Weights of a small self-supervised image encoder: depths [3, 3, 9, 3].
Rows from block 15, named by matrix and row number. Rows with one number belong to one channel. Each number is 200 + 20 x the weight over the matrix's rms, rounded and kept within 0 to 999. All counts start at 0.
# c3: 3x3 conv, stride 2 (model.blocks.15.c3.weight, 208x144x3x3), inputs 0-10, a 3x3 kernel for each
# c1: pointwise conv, stride 2 (model.blocks.15.c1.weight, 208x144x1x1), inputs 0-71
c3.117,190,190,206,195,201,224,215,220,229,163,186,216,226,201,184,194,174,214,234,211,210,198,193,212,171,218,233,173,229,193,182,195,196,201,209,217,200,220,197,245,205,206,209,209,238,236,228,190,198,215,177,197,221,210,175,219,215,242,215,200,211,217,225,196,225,222,200,186,211,192,182,195,204,205,223,224,172,177,161,204,189,205,225,184,238,220,183,182,201,201,208,174,222,207,207,187,186,180,179
c1.117,216,175,203,196,228,220,236,210,173,232,190,209,207,229,184,216,210,202,177,219,173,191,222,220,191,177,215,185,173,211,193,216,180,211,186,176,218,204,199,199,204,186,193,230,222,209,196,202,208,210,210,206,186,203,180,176,185,184,188,176,190,198,188,197,179,180,210,201,191,167,191,220
c3.118,205,200,206,195,209,168,179,236,184,211,147,175,221,203,230,222,217,210,215,211,218,186,202,223,231,220,216,182,175,216,220,156,197,208,237,212,213,209,198,211,199,178,176,176,176,240,189,194,156,204,197,222,234,209,208,188,211,212,202,177,192,246,166,204,180,198,213,207,190,164,213,196,190,202,215,211,204,177,174,135,134,171,194,194,210,218,203,222,216,212,197,182,193,197,174,160,213,190,209
c1.118,209,216,219,187,181,203,203,189,180,217,171,224,228,201,210,179,222,175,191,204,205,199,205,195,185,244,227,193,220,215,171,172,212,225,197,210,197,180,193,179,215,169,217,198,203,206,200,232,175,213,193,172,215,213,241,168,224,193,227,171,219,182,194,162,211,217,154,192,190,201,243,190
c3.119,159,164,189,202,208,201,204,194,198,184,210,175,199,221,182,213,189,185,209,210,230,196,188,273,225,174,238,182,217,202,209,187,192,185,212,207,195,197,204,218,202,196,222,165,205,179,183,205,213,186,189,205,230,174,175,224,194,202,225,243,165,198,199,174,228,202,162,217,195,212,189,251,235,182,172,225,210,187,176,231,210,204,172,155,215,186,172,196,178,221,208,154,175,194,219,194,236,180,200
c1.119,189,214,228,198,194,201,233,211,220,175,200,167,161,175,213,233,193,216,221,151,166,190,183,199,180,214,205,214,203,241,185,202,195,202,207,205,198,203,208,242,223,184,203,204,210,223,216,214,163,272,207,192,170,216,179,183,197,203,199,180,229,172,178,193,155,211,202,242,218,204,225,226
c3.120,200,214,170,223,195,207,215,189,194,202,179,165,193,191,238,193,258,245,235,211,223,246,215,251,203,228,235,210,231,206,214,197,200,182,214,233,194,184,170,220,215,202,212,187,184,177,199,229,199,187,180,195,181,209,190,200,195,229,209,193,196,219,220,209,182,201,182,185,236,196,192,208,186,160,156,217,195,130,188,183,172,189,176,192,201,191,211,222,173,194,219,235,168,218,187,184,203,188,186
c1.120,195,218,261,212,199,183,219,186,157,176,181,175,196,190,183,181,211,191,166,237,197,171,216,191,188,164,172,205,223,159,227,241,217,188,200,193,215,194,225,178,189,220,205,212,224,222,194,222,178,234,198,174,210,206,179,204,187,176,212,203,212,201,186,172,168,195,226,218,182,212,184,216
c3.121,201,206,198,183,202,229,240,193,167,212,215,208,194,193,225,209,212,198,204,178,214,156,211,178,172,196,194,212,196,188,218,193,218,178,203,179,206,178,187,211,187,198,191,205,193,203,221,222,223,196,200,215,209,229,222,181,200,201,187,202,180,202,213,220,214,208,214,208,216,173,192,191,192,210,202,196,202,193,172,195,221,198,182,181,216,212,195,183,194,190,210,251,199,237,205,220,187,199,216
c1.121,207,194,173,184,191,205,203,224,203,210,236,190,194,194,227,192,193,220,224,196,211,194,182,207,217,206,205,199,150,157,229,183,195,187,194,213,204,191,231,201,194,188,173,199,202,219,188,190,206,206,241,226,252,221,195,227,201,163,231,191,202,221,216,210,218,182,201,186,219,209,194,193
c3.122,185,199,184,203,194,246,164,224,260,202,197,193,176,192,171,200,177,204,179,188,167,221,213,192,203,196,224,216,228,225,204,198,204,166,207,216,195,165,155,168,210,189,205,198,191,176,207,189,154,189,207,209,198,187,198,233,231,206,195,255,187,211,227,199,209,195,209,193,202,199,202,167,183,212,190,194,186,206,207,159,177,210,210,177,184,181,228,208,182,214,194,214,187,189,205,183,201,209,207
c1.122,217,177,206,212,167,167,236,197,171,197,199,186,235,182,196,199,171,187,191,230,191,197,187,198,203,199,214,192,207,214,206,199,203,195,199,186,188,214,210,215,197,195,203,191,209,186,210,185,197,156,200,202,223,212,222,181,151,185,207,193,217,183,177,206,168,183,160,204,202,213,198,211
c3.123,183,227,196,174,182,220,178,200,246,202,182,226,246,211,278,268,247,221,152,235,205,226,203,256,210,273,254,183,229,221,237,193,222,193,249,189,213,178,214,211,201,200,190,161,183,228,186,189,234,197,205,239,225,204,187,204,152,192,191,227,213,199,196,201,197,182,231,212,216,197,179,204,188,209,214,212,176,188,214,213,252,181,194,220,191,213,187,202,201,231,208,211,196,209,200,164,223,157,197
c1.123,196,279,256,236,182,228,193,214,205,198,186,185,190,207,170,206,174,195,221,218,215,208,189,173,198,219,180,207,206,202,167,218,187,203,204,223,200,197,192,222,193,195,191,188,195,192,221,194,231,225,191,219,217,175,177,213,184,219,195,205,190,168,199,176,211,178,188,248,224,200,222,192
c3.124,209,211,211,224,183,212,220,214,204,162,196,195,226,217,197,197,198,200,260,217,198,192,197,183,206,184,215,198,192,193,194,217,215,178,162,187,198,188,205,188,202,200,186,170,179,205,203,197,207,204,198,189,164,192,206,235,221,205,200,208,197,206,196,203,191,219,193,215,219,235,230,215,220,193,208,241,214,206,216,200,199,198,195,167,165,202,182,177,192,200,183,217,216,213,206,207,202,185,199
c1.124,204,214,200,195,189,198,230,238,232,182,199,215,177,223,215,207,209,193,198,194,185,224,198,209,182,175,207,230,206,173,185,168,190,215,214,239,177,172,209,221,203,189,207,196,174,187,157,157,190,205,190,206,208,220,182,245,161,159,212,198,227,192,203,195,219,163,204,201,201,175,245,199
c3.125,224,207,154,195,192,219,179,228,219,226,188,167,195,179,229,170,196,204,228,176,202,230,203,179,163,213,219,211,175,206,190,189,220,212,203,203,214,208,210,199,185,192,157,154,216,209,195,199,212,192,148,230,160,175,196,186,226,169,196,262,190,174,234,167,215,170,200,208,204,233,192,229,211,229,222,201,173,193,213,153,166,189,179,204,189,197,193,233,194,199,217,180,228,231,165,250,227,179,197
c1.125,201,161,212,173,186,163,204,201,169,203,169,197,172,228,188,202,161,198,244,230,169,217,227,176,204,215,213,215,195,194,187,214,181,196,196,202,178,201,231,207,203,189,236,191,210,211,186,168,220,224,166,219,201,232,225,200,204,164,212,166,211,185,222,204,181,222,154,214,186,209,216,197
c3.126,232,208,203,227,200,205,150,222,149,214,231,205,230,187,227,197,197,182,193,234,245,200,205,206,200,189,209,201,260,217,213,172,211,178,219,246,198,194,171,185,212,182,236,178,185,213,209,178,204,169,225,180,199,175,180,193,227,161,183,172,205,209,171,181,214,203,214,187,193,205,164,215,207,204,152,184,191,217,219,199,203,228,196,173,228,204,153,184,152,240,210,233,215,206,207,181,199,175,189
c1.126,217,221,220,220,188,184,156,181,198,175,228,246,174,199,156,193,202,181,183,198,174,224,216,227,168,240,195,199,190,212,174,179,158,208,209,196,159,198,204,197,206,184,180,205,211,185,184,237,201,199,213,234,221,207,173,191,184,183,219,194,214,156,194,179,221,192,216,190,170,239,241,197
c3.127,204,154,213,158,195,222,183,207,241,193,169,230,180,213,189,211,173,177,193,187,237,217,216,181,218,188,194,219,197,191,198,199,228,164,190,243,175,180,180,199,192,158,216,168,194,226,176,201,209,177,192,213,188,203,185,228,207,207,196,223,187,229,218,184,192,182,197,207,174,195,177,205,210,189,192,205,181,215,168,195,186,232,209,182,183,197,204,231,226,166,211,204,217,212,197,214,214,238,218
c1.127,187,209,207,221,166,174,216,181,188,212,235,209,247,178,204,188,205,195,194,210,169,209,190,215,206,209,238,227,219,230,209,224,171,178,172,196,184,186,212,169,218,196,186,200,211,197,204,206,235,161,207,206,186,188,213,176,205,210,189,200,140,183,205,198,202,232,219,172,221,159,175,186
c3.128,178,216,221,212,204,228,217,222,221,208,195,172,213,212,163,165,193,192,201,206,197,228,210,207,238,215,217,204,217,198,165,181,225,217,225,234,218,205,184,214,178,209,198,234,218,199,171,213,218,194,233,234,224,238,183,211,204,212,223,150,178,202,210,185,179,223,232,210,166,217,231,217,194,150,190,205,189,180,168,194,198,188,200,181,228,177,178,197,202,207,209,228,233,225,189,199,202,182,224
c1.128,233,190,222,200,201,221,200,221,188,181,223,244,196,204,229,203,221,209,214,181,205,207,237,204,153,202,207,180,232,224,188,201,140,149,204,226,189,214,180,190,195,159,179,177,222,231,210,183,207,215,249,201,221,189,187,199,186,228,234,196,226,184,219,182,237,233,209,211,201,239,194,191
c3.129,196,191,181,203,194,210,195,197,209,186,187,197,193,194,178,193,228,189,208,181,197,166,205,206,173,171,179,225,193,194,195,212,238,212,216,180,205,227,217,216,173,198,183,218,185,195,203,216,178,193,188,193,224,207,162,202,231,199,202,212,195,192,211,162,185,177,158,208,200,203,202,201,222,252,241,206,183,263,219,255,223,225,229,233,207,197,218,202,225,221,188,221,178,171,216,171,174,157,191
c1.129,199,187,173,222,189,188,185,186,259,224,185,277,197,175,213,201,192,204,187,226,197,209,234,202,200,166,213,183,205,171,186,185,213,182,190,183,214,219,180,213,171,192,188,187,187,208,195,216,191,177,207,199,224,175,206,168,193,220,188,213,195,171,187,216,209,189,195,190,203,206,187,202
c3.130,186,201,161,224,200,188,216,170,197,190,168,195,183,214,207,196,197,232,212,179,222,211,210,196,224,236,165,237,176,221,197,225,194,174,200,209,238,203,199,185,208,181,201,210,219,172,201,195,222,184,208,195,198,175,197,209,213,193,220,207,188,244,229,225,186,205,204,192,200,182,202,222,180,182,160,184,202,191,184,232,208,179,182,185,216,188,172,203,171,183,198,187,206,199,218,181,204,196,185
c1.130,194,199,210,211,206,190,225,207,192,161,205,206,175,203,179,214,214,179,206,218,186,190,212,212,187,217,185,204,240,155,207,229,177,188,237,196,232,167,193,231,193,217,208,204,192,217,206,196,202,238,206,199,148,210,195,180,189,213,219,197,186,204,193,183,158,209,189,232,189,205,170,199
c3.131,193,229,197,190,176,219,204,201,248,195,213,192,241,202,185,200,200,194,193,204,205,211,227,196,199,183,190,188,200,223,203,203,179,189,171,177,226,214,191,209,195,195,205,179,194,212,187,228,208,198,213,226,167,208,210,192,231,236,211,205,160,238,206,180,179,227,205,192,199,189,191,192,182,210,165,186,183,248,225,202,209,203,209,189,198,201,197,200,200,212,227,209,221,193,192,214,164,190,177
c1.131,208,197,203,167,192,212,216,174,192,197,189,163,184,171,200,173,197,195,220,220,179,186,182,225,169,166,193,189,202,186,215,205,254,185,207,170,225,192,191,220,191,197,188,188,214,231,184,208,127,201,219,196,213,204,178,210,214,171,239,216,163,217,157,169,195,231,207,188,202,219,209,178
c3.132,199,251,209,205,207,212,177,208,209,215,215,242,252,208,228,196,184,254,209,216,193,148,202,231,185,196,168,180,175,190,209,168,184,212,241,200,228,222,217,212,192,196,180,204,218,236,198,206,177,199,226,205,191,218,199,203,173,176,205,177,223,234,168,215,234,212,197,209,241,229,187,177,220,230,185,190,180,225,213,231,211,202,179,188,226,207,137,187,183,174,201,193,177,241,172,201,208,205,225
c1.132,233,243,188,192,212,192,199,234,224,180,192,196,190,206,184,198,199,202,207,224,187,143,174,196,178,179,189,198,187,271,204,186,209,212,206,190,204,220,205,176,201,166,151,187,188,205,238,208,237,212,214,184,185,196,231,205,184,184,184,204,190,189,217,223,229,168,187,194,234,201,239,206
c3.133,186,195,166,203,181,198,205,171,211,210,195,171,170,190,169,240,182,188,192,185,198,196,227,201,191,186,191,183,192,180,208,211,201,181,191,220,217,173,166,198,188,194,197,221,221,237,210,194,206,218,181,167,179,208,213,206,199,174,202,210,197,205,203,228,230,208,234,197,225,228,226,232,206,190,186,190,196,239,219,239,217,188,214,211,190,187,187,212,203,198,215,185,225,207,216,208,212,197,203
c1.133,157,160,224,206,177,199,205,247,201,187,221,208,209,228,201,182,201,182,212,169,219,181,214,194,170,199,180,210,206,194,205,217,208,214,166,180,208,213,209,191,199,194,190,246,206,206,196,199,204,199,192,199,194,229,155,176,194,171,213,248,182,185,221,226,230,207,205,174,210,207,187,187
c3.134,234,202,211,193,201,209,168,172,210,163,184,249,202,221,182,223,193,168,211,141,162,190,213,148,178,169,175,218,226,217,223,216,222,231,216,219,204,236,181,198,184,211,196,171,227,197,217,185,198,198,227,186,222,212,159,203,214,211,174,220,230,197,171,188,181,216,203,216,190,199,181,214,214,218,200,161,206,236,173,154,174,186,213,185,206,185,184,240,189,198,180,201,201,222,178,228,210,205,214
c1.134,194,190,148,225,199,200,205,198,185,197,191,196,208,207,164,176,186,182,221,201,210,221,198,238,195,203,221,216,176,186,204,213,172,199,203,225,189,201,168,222,174,210,194,167,183,218,179,192,219,202,194,184,230,197,192,207,181,211,207,207,209,178,229,237,195,182,182,214,175,191,184,178
c3.135,159,191,200,212,177,186,213,179,191,203,185,217,191,182,207,209,214,185,207,211,190,269,195,215,222,235,177,176,197,208,182,193,199,227,197,197,196,202,166,182,218,181,219,205,185,201,207,154,213,231,186,175,192,199,172,194,180,216,190,199,138,164,186,191,193,195,178,201,182,200,207,185,185,179,181,209,194,182,216,208,199,167,222,166,209,192,138,227,199,201,188,238,201,203,195,199,177,190,203
c1.135,159,197,239,200,200,230,177,180,193,185,208,215,232,198,210,178,194,175,212,200,200,178,193,215,221,208,205,223,204,240,194,221,220,191,197,156,195,188,201,222,148,201,230,190,170,237,235,209,196,195,213,193,228,215,176,199,204,197,204,205,196,161,220,198,136,168,229,219,220,194,189,236
c3.136,183,221,222,190,201,182,196,149,199,183,167,166,193,180,216,206,186,239,196,207,213,214,222,221,236,201,213,216,186,222,200,208,191,176,198,231,158,184,179,169,203,187,217,205,203,178,217,217,199,219,212,204,178,225,204,236,191,224,209,230,186,242,229,209,201,190,208,188,213,212,212,221,175,229,226,207,200,169,213,203,195,228,189,174,219,196,181,210,237,220,219,206,179,194,198,188,197,187,182
c1.136,190,171,229,208,173,208,238,209,203,206,176,175,208,213,166,215,185,236,181,238,182,201,217,189,176,187,206,163,212,191,206,199,208,218,171,194,232,179,143,174,193,229,200,203,195,198,191,211,212,190,201,194,162,183,225,207,207,172,217,194,209,222,201,176,209,199,190,215,206,196,211,237
c3.137,192,194,176,191,192,143,213,216,193,229,208,184,222,181,228,211,199,196,243,176,197,246,192,220,212,215,229,197,210,209,169,179,212,189,164,169,227,204,194,201,171,220,188,192,181,194,181,174,189,185,198,181,197,214,185,160,209,203,200,188,199,176,170,198,229,214,186,220,240,206,208,234,185,210,188,196,203,156,180,252,255,205,237,166,186,202,187,171,178,168,223,209,194,189,201,211,194,182,186
c1.137,184,191,215,174,183,181,186,226,209,179,204,232,233,164,197,214,186,210,233,196,210,206,160,231,191,231,174,218,206,225,216,169,170,191,187,239,228,205,233,168,155,196,203,193,175,220,222,261,174,188,180,199,197,202,186,208,209,205,161,183,192,180,194,222,230,158,228,184,170,191,211,206
c3.138,154,185,207,195,218,232,215,233,216,205,189,177,207,203,226,228,222,218,196,221,206,189,194,198,203,210,200,239,176,196,162,240,227,202,200,222,152,231,216,177,191,205,179,215,177,173,192,215,179,241,182,177,214,167,192,222,244,181,206,246,201,191,226,228,156,167,206,217,161,159,227,179,172,212,193,168,199,163,181,181,219,186,186,175,212,179,149,219,176,176,192,197,194,188,210,231,200,206,221
c1.138,236,228,221,251,195,220,222,188,189,156,201,210,214,226,169,181,236,183,182,165,160,229,240,204,214,203,183,228,178,191,194,201,224,180,176,221,186,190,208,248,185,222,226,167,198,190,221,221,208,161,204,207,210,222,196,214,213,207,187,175,205,227,228,182,147,219,227,179,203,202,188,189
c3.139,194,211,216,158,212,192,205,224,213,195,215,195,177,204,239,189,179,214,158,203,207,232,182,224,182,193,253,185,179,186,214,199,235,201,227,200,213,205,233,241,176,205,216,190,194,197,219,199,195,178,217,203,200,221,225,193,213,203,188,195,206,240,191,222,166,185,205,214,220,229,187,190,183,196,158,167,211,202,212,174,213,217,218,201,197,201,239,200,176,238,212,201,209,215,193,275,200,174,185
c1.139,188,200,193,208,216,169,220,219,173,233,206,200,224,157,207,238,215,163,195,190,193,197,218,209,198,188,199,248,220,178,194,197,154,171,214,198,190,212,215,188,158,230,180,180,180,214,221,235,222,188,196,192,213,218,208,200,161,217,156,198,235,195,199,200,194,235,182,194,188,161,219,222
c3.140,210,184,183,216,172,173,181,201,184,212,210,202,182,193,176,182,197,199,193,207,210,224,190,175,190,202,191,206,180,191,209,201,174,219,202,206,184,185,195,192,208,222,217,184,183,197,177,216,197,209,182,195,185,197,205,158,179,182,205,183,175,200,176,201,197,190,226,187,195,212,224,188,209,199,204,186,212,192,159,161,198,198,214,196,198,215,210,228,215,202,205,172,187,181,200,188,176,176,184
c1.140,166,191,189,183,198,186,178,196,190,234,177,220,196,225,242,215,214,171,192,208,236,210,168,201,167,184,201,251,176,146,213,217,204,197,188,193,217,204,222,206,205,191,181,214,209,199,201,181,192,199,181,195,199,199,200,192,193,204,205,198,224,194,177,190,184,207,171,207,199,204,195,214
c3.141,192,225,204,193,211,237,219,237,227,224,180,202,208,209,207,204,208,205,206,180,213,185,205,225,188,220,230,217,198,230,209,205,223,204,178,192,228,209,180,190,194,195,185,175,184,195,210,228,201,204,190,178,225,197,221,195,230,187,219,179,191,188,196,214,167,190,194,211,224,224,224,252,198,175,211,205,202,204,192,224,221,213,206,223,202,185,200,202,186,199,204,139,205,227,206,205,218,237,206
c1.141,233,206,207,197,169,214,205,224,214,195,202,201,210,239,186,234,224,172,198,177,207,207,208,235,177,188,210,209,221,180,173,222,168,191,197,219,177,209,199,209,179,189,210,203,188,194,169,205,217,176,198,222,215,190,200,184,186,209,153,206,177,195,198,224,222,190,188,187,187,210,191,206
c3.142,173,161,216,200,216,167,203,206,180,181,159,171,183,182,211,248,234,244,197,202,190,184,193,221,191,204,241,204,194,207,193,204,185,229,233,204,174,173,169,182,201,205,194,181,174,174,195,193,218,197,227,232,216,200,209,193,203,216,225,169,189,177,204,232,177,208,235,206,206,215,228,239,202,179,153,214,207,193,164,196,202,179,210,226,184,201,199,205,184,163,197,185,200,209,202,210,191,152,204
c1.142,189,192,184,208,181,211,221,232,197,189,179,177,182,231,211,227,196,174,232,209,192,163,173,215,191,212,176,209,213,192,205,178,221,193,184,177,214,204,210,218,203,183,242,190,211,197,207,215,203,173,179,223,195,237,206,162,189,201,192,207,200,178,177,231,191,176,186,216,213,192,195,188
c3.143,197,175,194,178,198,195,219,172,214,223,189,193,199,232,175,178,211,168,196,195,205,209,212,203,201,179,214,229,213,221,200,206,204,191,200,198,248,256,230,218,200,224,198,209,219,195,192,214,209,177,159,162,195,214,163,185,220,208,211,146,189,212,198,198,218,182,191,165,213,210,221,192,216,188,197,200,214,186,222,189,187,213,165,198,192,187,202,223,193,176,253,205,178,201,181,209,209,231,213
c1.143,191,214,207,215,247,171,186,184,202,187,212,223,212,198,215,202,204,175,182,175,212,214,214,202,183,171,221,239,197,207,214,208,235,204,224,210,183,182,225,212,169,188,206,206,226,228,217,202,195,205,215,208,181,213,227,225,219,196,201,265,187,195,209,165,185,217,238,225,188,209,188,186
c3.144,181,206,169,191,220,216,230,188,185,167,179,191,183,205,194,209,196,193,209,224,212,217,211,214,234,181,206,181,186,193,200,191,200,184,192,197,182,185,191,215,191,185,217,208,198,178,204,177,199,210,170,195,196,244,192,230,176,207,188,223,197,202,199,205,228,195,214,180,171,224,202,183,188,216,218,209,173,210,220,185,180,214,182,209,188,191,197,191,154,161,228,210,214,192,201,178,193,203,203
c1.144,205,183,235,169,172,193,202,187,199,170,182,207,211,207,178,210,209,196,203,230,189,189,195,192,203,191,204,194,204,217,211,192,176,204,172,187,222,184,175,227,165,178,218,169,178,192,199,197,191,198,209,209,168,223,201,253,193,162,202,210,220,206,196,197,209,197,202,189,192,204,185,191
c3.145,207,217,172,148,199,213,198,225,205,168,171,188,177,215,221,216,182,210,186,193,207,209,200,191,184,189,209,169,188,157,221,186,160,221,200,185,209,184,192,192,181,222,197,207,232,185,197,232,195,216,206,209,168,174,187,205,226,238,199,195,184,217,211,182,230,208,185,218,194,185,174,188,217,204,194,226,194,196,203,186,221,189,183,226,221,210,230,200,217,202,232,217,231,229,206,198,213,218,176
c1.145,202,209,195,168,199,200,205,202,189,223,219,212,203,202,187,225,200,219,244,214,246,178,200,196,209,176,204,191,194,196,193,213,213,191,222,209,204,217,191,205,190,211,185,188,203,210,167,202,223,183,205,212,203,210,203,199,205,210,171,209,205,192,204,224,183,198,188,223,200,196,170,198
c3.146,217,194,191,209,200,245,185,214,237,177,200,197,182,207,205,215,180,187,185,190,222,212,198,204,223,204,193,213,242,213,212,190,207,213,147,170,205,205,205,207,182,237,229,198,219,212,211,202,194,208,217,205,202,172,187,197,199,205,161,199,211,164,184,220,195,196,210,219,249,197,153,179,186,183,194,216,208,193,190,232,181,182,203,202,230,196,179,204,190,193,227,184,186,190,198,196,194,220,196
c1.146,231,197,208,216,217,215,165,202,214,193,201,197,216,214,169,174,185,213,192,213,185,200,211,199,170,219,205,193,230,249,219,235,205,215,193,220,183,188,207,206,206,202,201,198,170,185,224,225,204,189,217,181,189,187,233,206,212,173,189,177,238,213,219,224,198,187,230,177,181,206,191,218
c3.147,212,174,193,221,188,152,180,224,203,221,220,205,184,224,213,206,182,193,182,195,188,186,191,191,219,194,196,232,203,238,200,224,207,202,199,213,158,229,201,181,217,183,219,196,229,170,199,189,211,203,206,223,150,176,204,194,201,198,202,198,202,218,184,191,210,178,211,192,177,242,200,195,213,185,165,187,183,160,174,184,230,178,179,201,195,223,217,227,197,184,188,169,196,208,193,221,187,193,184
c1.147,182,219,171,235,200,184,199,190,158,228,183,186,208,201,217,219,158,211,230,187,177,163,185,227,197,184,168,213,220,209,192,200,209,215,220,229,194,201,214,200,207,186,193,197,188,171,192,227,181,193,184,207,177,221,186,180,194,196,228,205,198,205,196,196,194,215,170,202,193,178,189,192
c3.148,198,191,191,220,191,199,244,185,170,196,185,208,203,170,220,195,199,232,177,185,197,211,202,167,220,224,197,194,195,191,238,214,222,190,214,237,191,202,198,207,179,194,223,154,177,229,171,220,195,204,189,181,224,209,187,196,201,204,203,178,201,211,209,181,205,193,200,209,191,204,181,201,207,207,202,228,193,220,193,200,177,207,191,188,190,202,190,205,200,183,225,217,178,212,192,206,214,226,212
c1.148,204,184,186,237,174,198,205,207,226,195,192,161,170,211,222,175,177,200,192,220,206,172,190,202,175,220,212,216,225,232,197,225,208,189,204,183,205,199,172,196,218,183,198,185,182,196,198,175,177,221,223,211,183,206,210,164,165,157,206,179,195,176,187,203,198,194,197,217,197,198,211,180
c3.149,201,201,184,194,222,161,179,211,192,196,244,187,243,199,216,215,199,198,188,181,202,206,202,180,190,189,202,221,196,211,211,199,209,182,211,210,191,220,187,195,199,182,178,151,169,197,175,185,211,228,181,188,229,200,214,172,136,222,158,176,195,184,207,212,222,204,202,218,189,208,219,233,183,174,179,192,206,178,175,212,226,187,222,188,165,182,223,192,201,165,201,168,222,183,188,219,224,182,227
c1.149,205,221,200,221,179,225,152,227,202,179,200,240,213,193,213,184,198,209,228,161,227,189,164,206,176,217,221,217,178,196,180,171,164,188,160,180,202,204,216,233,171,239,189,225,181,245,208,198,254,206,188,225,204,195,186,193,195,179,224,246,230,172,208,192,241,237,225,240,238,211,233,222
c3.150,203,197,175,233,185,199,201,203,192,184,220,220,185,199,212,208,233,200,181,192,183,166,199,176,185,220,168,194,218,178,223,190,208,208,165,208,171,189,200,203,195,167,189,178,182,180,201,198,170,196,184,229,192,208,230,205,229,195,232,176,197,204,209,181,177,188,196,195,184,195,200,181,208,190,199,176,181,203,220,189,213,217,212,218,188,205,237,231,206,178,210,204,174,206,203,197,207,203,194
c1.150,207,208,188,190,165,189,232,186,190,220,211,183,173,178,209,215,216,199,209,224,204,225,212,192,193,184,210,210,243,165,219,245,220,213,198,205,208,180,227,203,201,162,196,215,208,198,159,225,184,210,136,201,212,214,214,232,229,218,199,200,181,217,176,187,170,213,174,211,201,218,208,172
c3.151,197,195,213,203,208,160,191,202,149,185,197,242,205,185,235,220,228,196,168,182,199,194,196,234,193,193,238,199,192,195,194,183,152,156,183,193,204,178,197,218,191,170,236,213,212,186,199,205,158,198,215,193,183,225,195,170,173,180,213,199,175,200,182,185,179,214,199,212,205,202,194,220,210,209,223,177,209,218,195,182,192,185,158,178,205,206,234,186,182,201,175,199,202,236,208,191,166,197,199
c1.151,180,204,193,160,193,187,190,207,190,191,208,179,198,192,184,186,192,218,230,188,193,188,177,193,191,167,211,208,190,208,187,205,192,194,242,180,200,176,193,217,213,207,201,185,196,205,191,178,172,180,241,186,217,207,197,208,169,201,197,187,231,201,232,178,193,171,162,212,210,200,211,232
c3.152,223,208,208,208,213,212,218,177,198,190,200,209,208,204,185,206,203,200,215,244,187,244,187,262,203,184,259,184,199,211,214,198,196,197,234,200,196,201,193,203,178,205,225,212,208,180,181,200,205,190,235,198,227,217,225,215,232,198,185,211,187,197,224,169,228,226,214,204,185,229,201,198,194,191,179,209,189,192,195,191,169,201,243,201,179,197,217,219,216,210,201,196,238,232,207,222,195,228,208
c1.152,227,207,228,213,199,199,196,225,169,210,242,188,182,194,233,196,190,243,219,214,164,212,216,187,198,215,186,223,199,211,198,175,192,206,208,176,206,202,202,235,193,218,228,184,182,193,226,224,223,198,188,200,219,205,186,194,195,221,218,183,208,189,158,205,225,170,133,210,216,211,196,192
c3.153,218,217,193,195,191,167,198,243,218,221,195,210,239,166,210,179,214,191,205,218,237,195,194,206,246,202,190,218,209,228,191,213,185,190,186,173,226,199,181,223,190,191,175,223,195,230,196,186,217,201,145,200,175,202,163,225,190,201,202,221,219,228,205,217,196,183,216,199,166,196,198,175,182,186,186,185,182,215,191,204,204,189,185,176,217,208,182,187,210,221,223,174,194,200,174,191,154,211,196
c1.153,202,181,189,209,204,185,221,191,169,189,163,199,166,192,199,253,209,193,222,183,162,196,218,215,181,220,195,216,196,194,198,188,197,188,177,207,187,181,226,219,206,194,177,210,198,175,185,199,184,191,189,215,213,207,205,203,178,205,230,190,208,209,186,186,223,205,224,215,222,185,225,187
c3.154,196,184,186,188,197,197,180,201,193,201,228,213,200,196,218,225,214,200,210,214,184,227,191,211,198,190,213,158,176,151,229,165,212,196,191,174,204,182,179,209,214,216,181,208,213,209,193,230,238,212,182,227,180,216,171,157,191,207,192,193,180,183,192,161,205,215,172,189,190,189,195,197,203,207,184,205,203,202,206,181,195,207,198,168,176,205,159,192,170,198,185,228,230,233,212,195,210,189,229
c1.154,177,206,211,159,211,217,160,168,195,160,235,196,214,199,215,173,161,214,248,183,197,172,195,219,163,228,213,210,189,252,214,183,156,185,170,186,202,200,221,205,232,210,193,202,172,208,218,205,191,221,208,199,255,179,206,188,214,197,181,173,211,187,229,239,228,177,188,220,197,202,241,205
c3.155,194,187,164,205,187,200,198,183,167,215,202,219,196,198,169,190,200,173,213,204,210,191,198,231,223,215,222,201,209,204,216,248,222,213,205,208,200,191,188,216,192,150,240,192,215,202,183,195,192,192,172,177,182,214,225,225,202,198,205,236,189,221,232,214,188,205,217,196,185,194,214,183,203,205,199,217,203,208,214,165,180,189,228,206,226,188,194,189,167,208,159,213,216,206,215,171,192,221,203
c1.155,169,190,204,250,173,165,229,197,190,197,196,191,202,198,255,196,188,190,187,207,211,200,219,165,152,201,187,187,192,208,212,189,197,206,194,211,178,253,207,225,215,172,208,192,196,229,204,191,152,179,184,209,238,205,214,186,167,218,204,206,200,215,164,214,202,242,176,192,208,169,207,183
c3.156,191,205,198,209,215,189,174,195,202,196,210,231,189,207,195,203,199,208,186,228,229,215,171,235,221,221,179,192,207,222,215,180,219,197,219,211,219,199,242,187,188,203,177,208,199,223,205,213,198,210,194,192,176,183,183,183,191,204,198,140,224,200,159,192,198,183,195,199,225,229,232,199,195,187,196,209,207,213,199,190,195,175,164,213,189,177,175,229,239,186,219,190,175,237,194,211,238,237,215
c1.156,200,207,207,205,199,198,178,216,215,164,222,188,238,217,201,155,209,196,223,196,208,199,207,199,213,186,179,207,190,210,206,174,192,146,221,183,219,175,175,161,202,218,243,204,199,215,215,205,205,194,224,188,203,175,210,188,187,196,212,163,189,153,215,217,185,220,198,183,191,177,247,216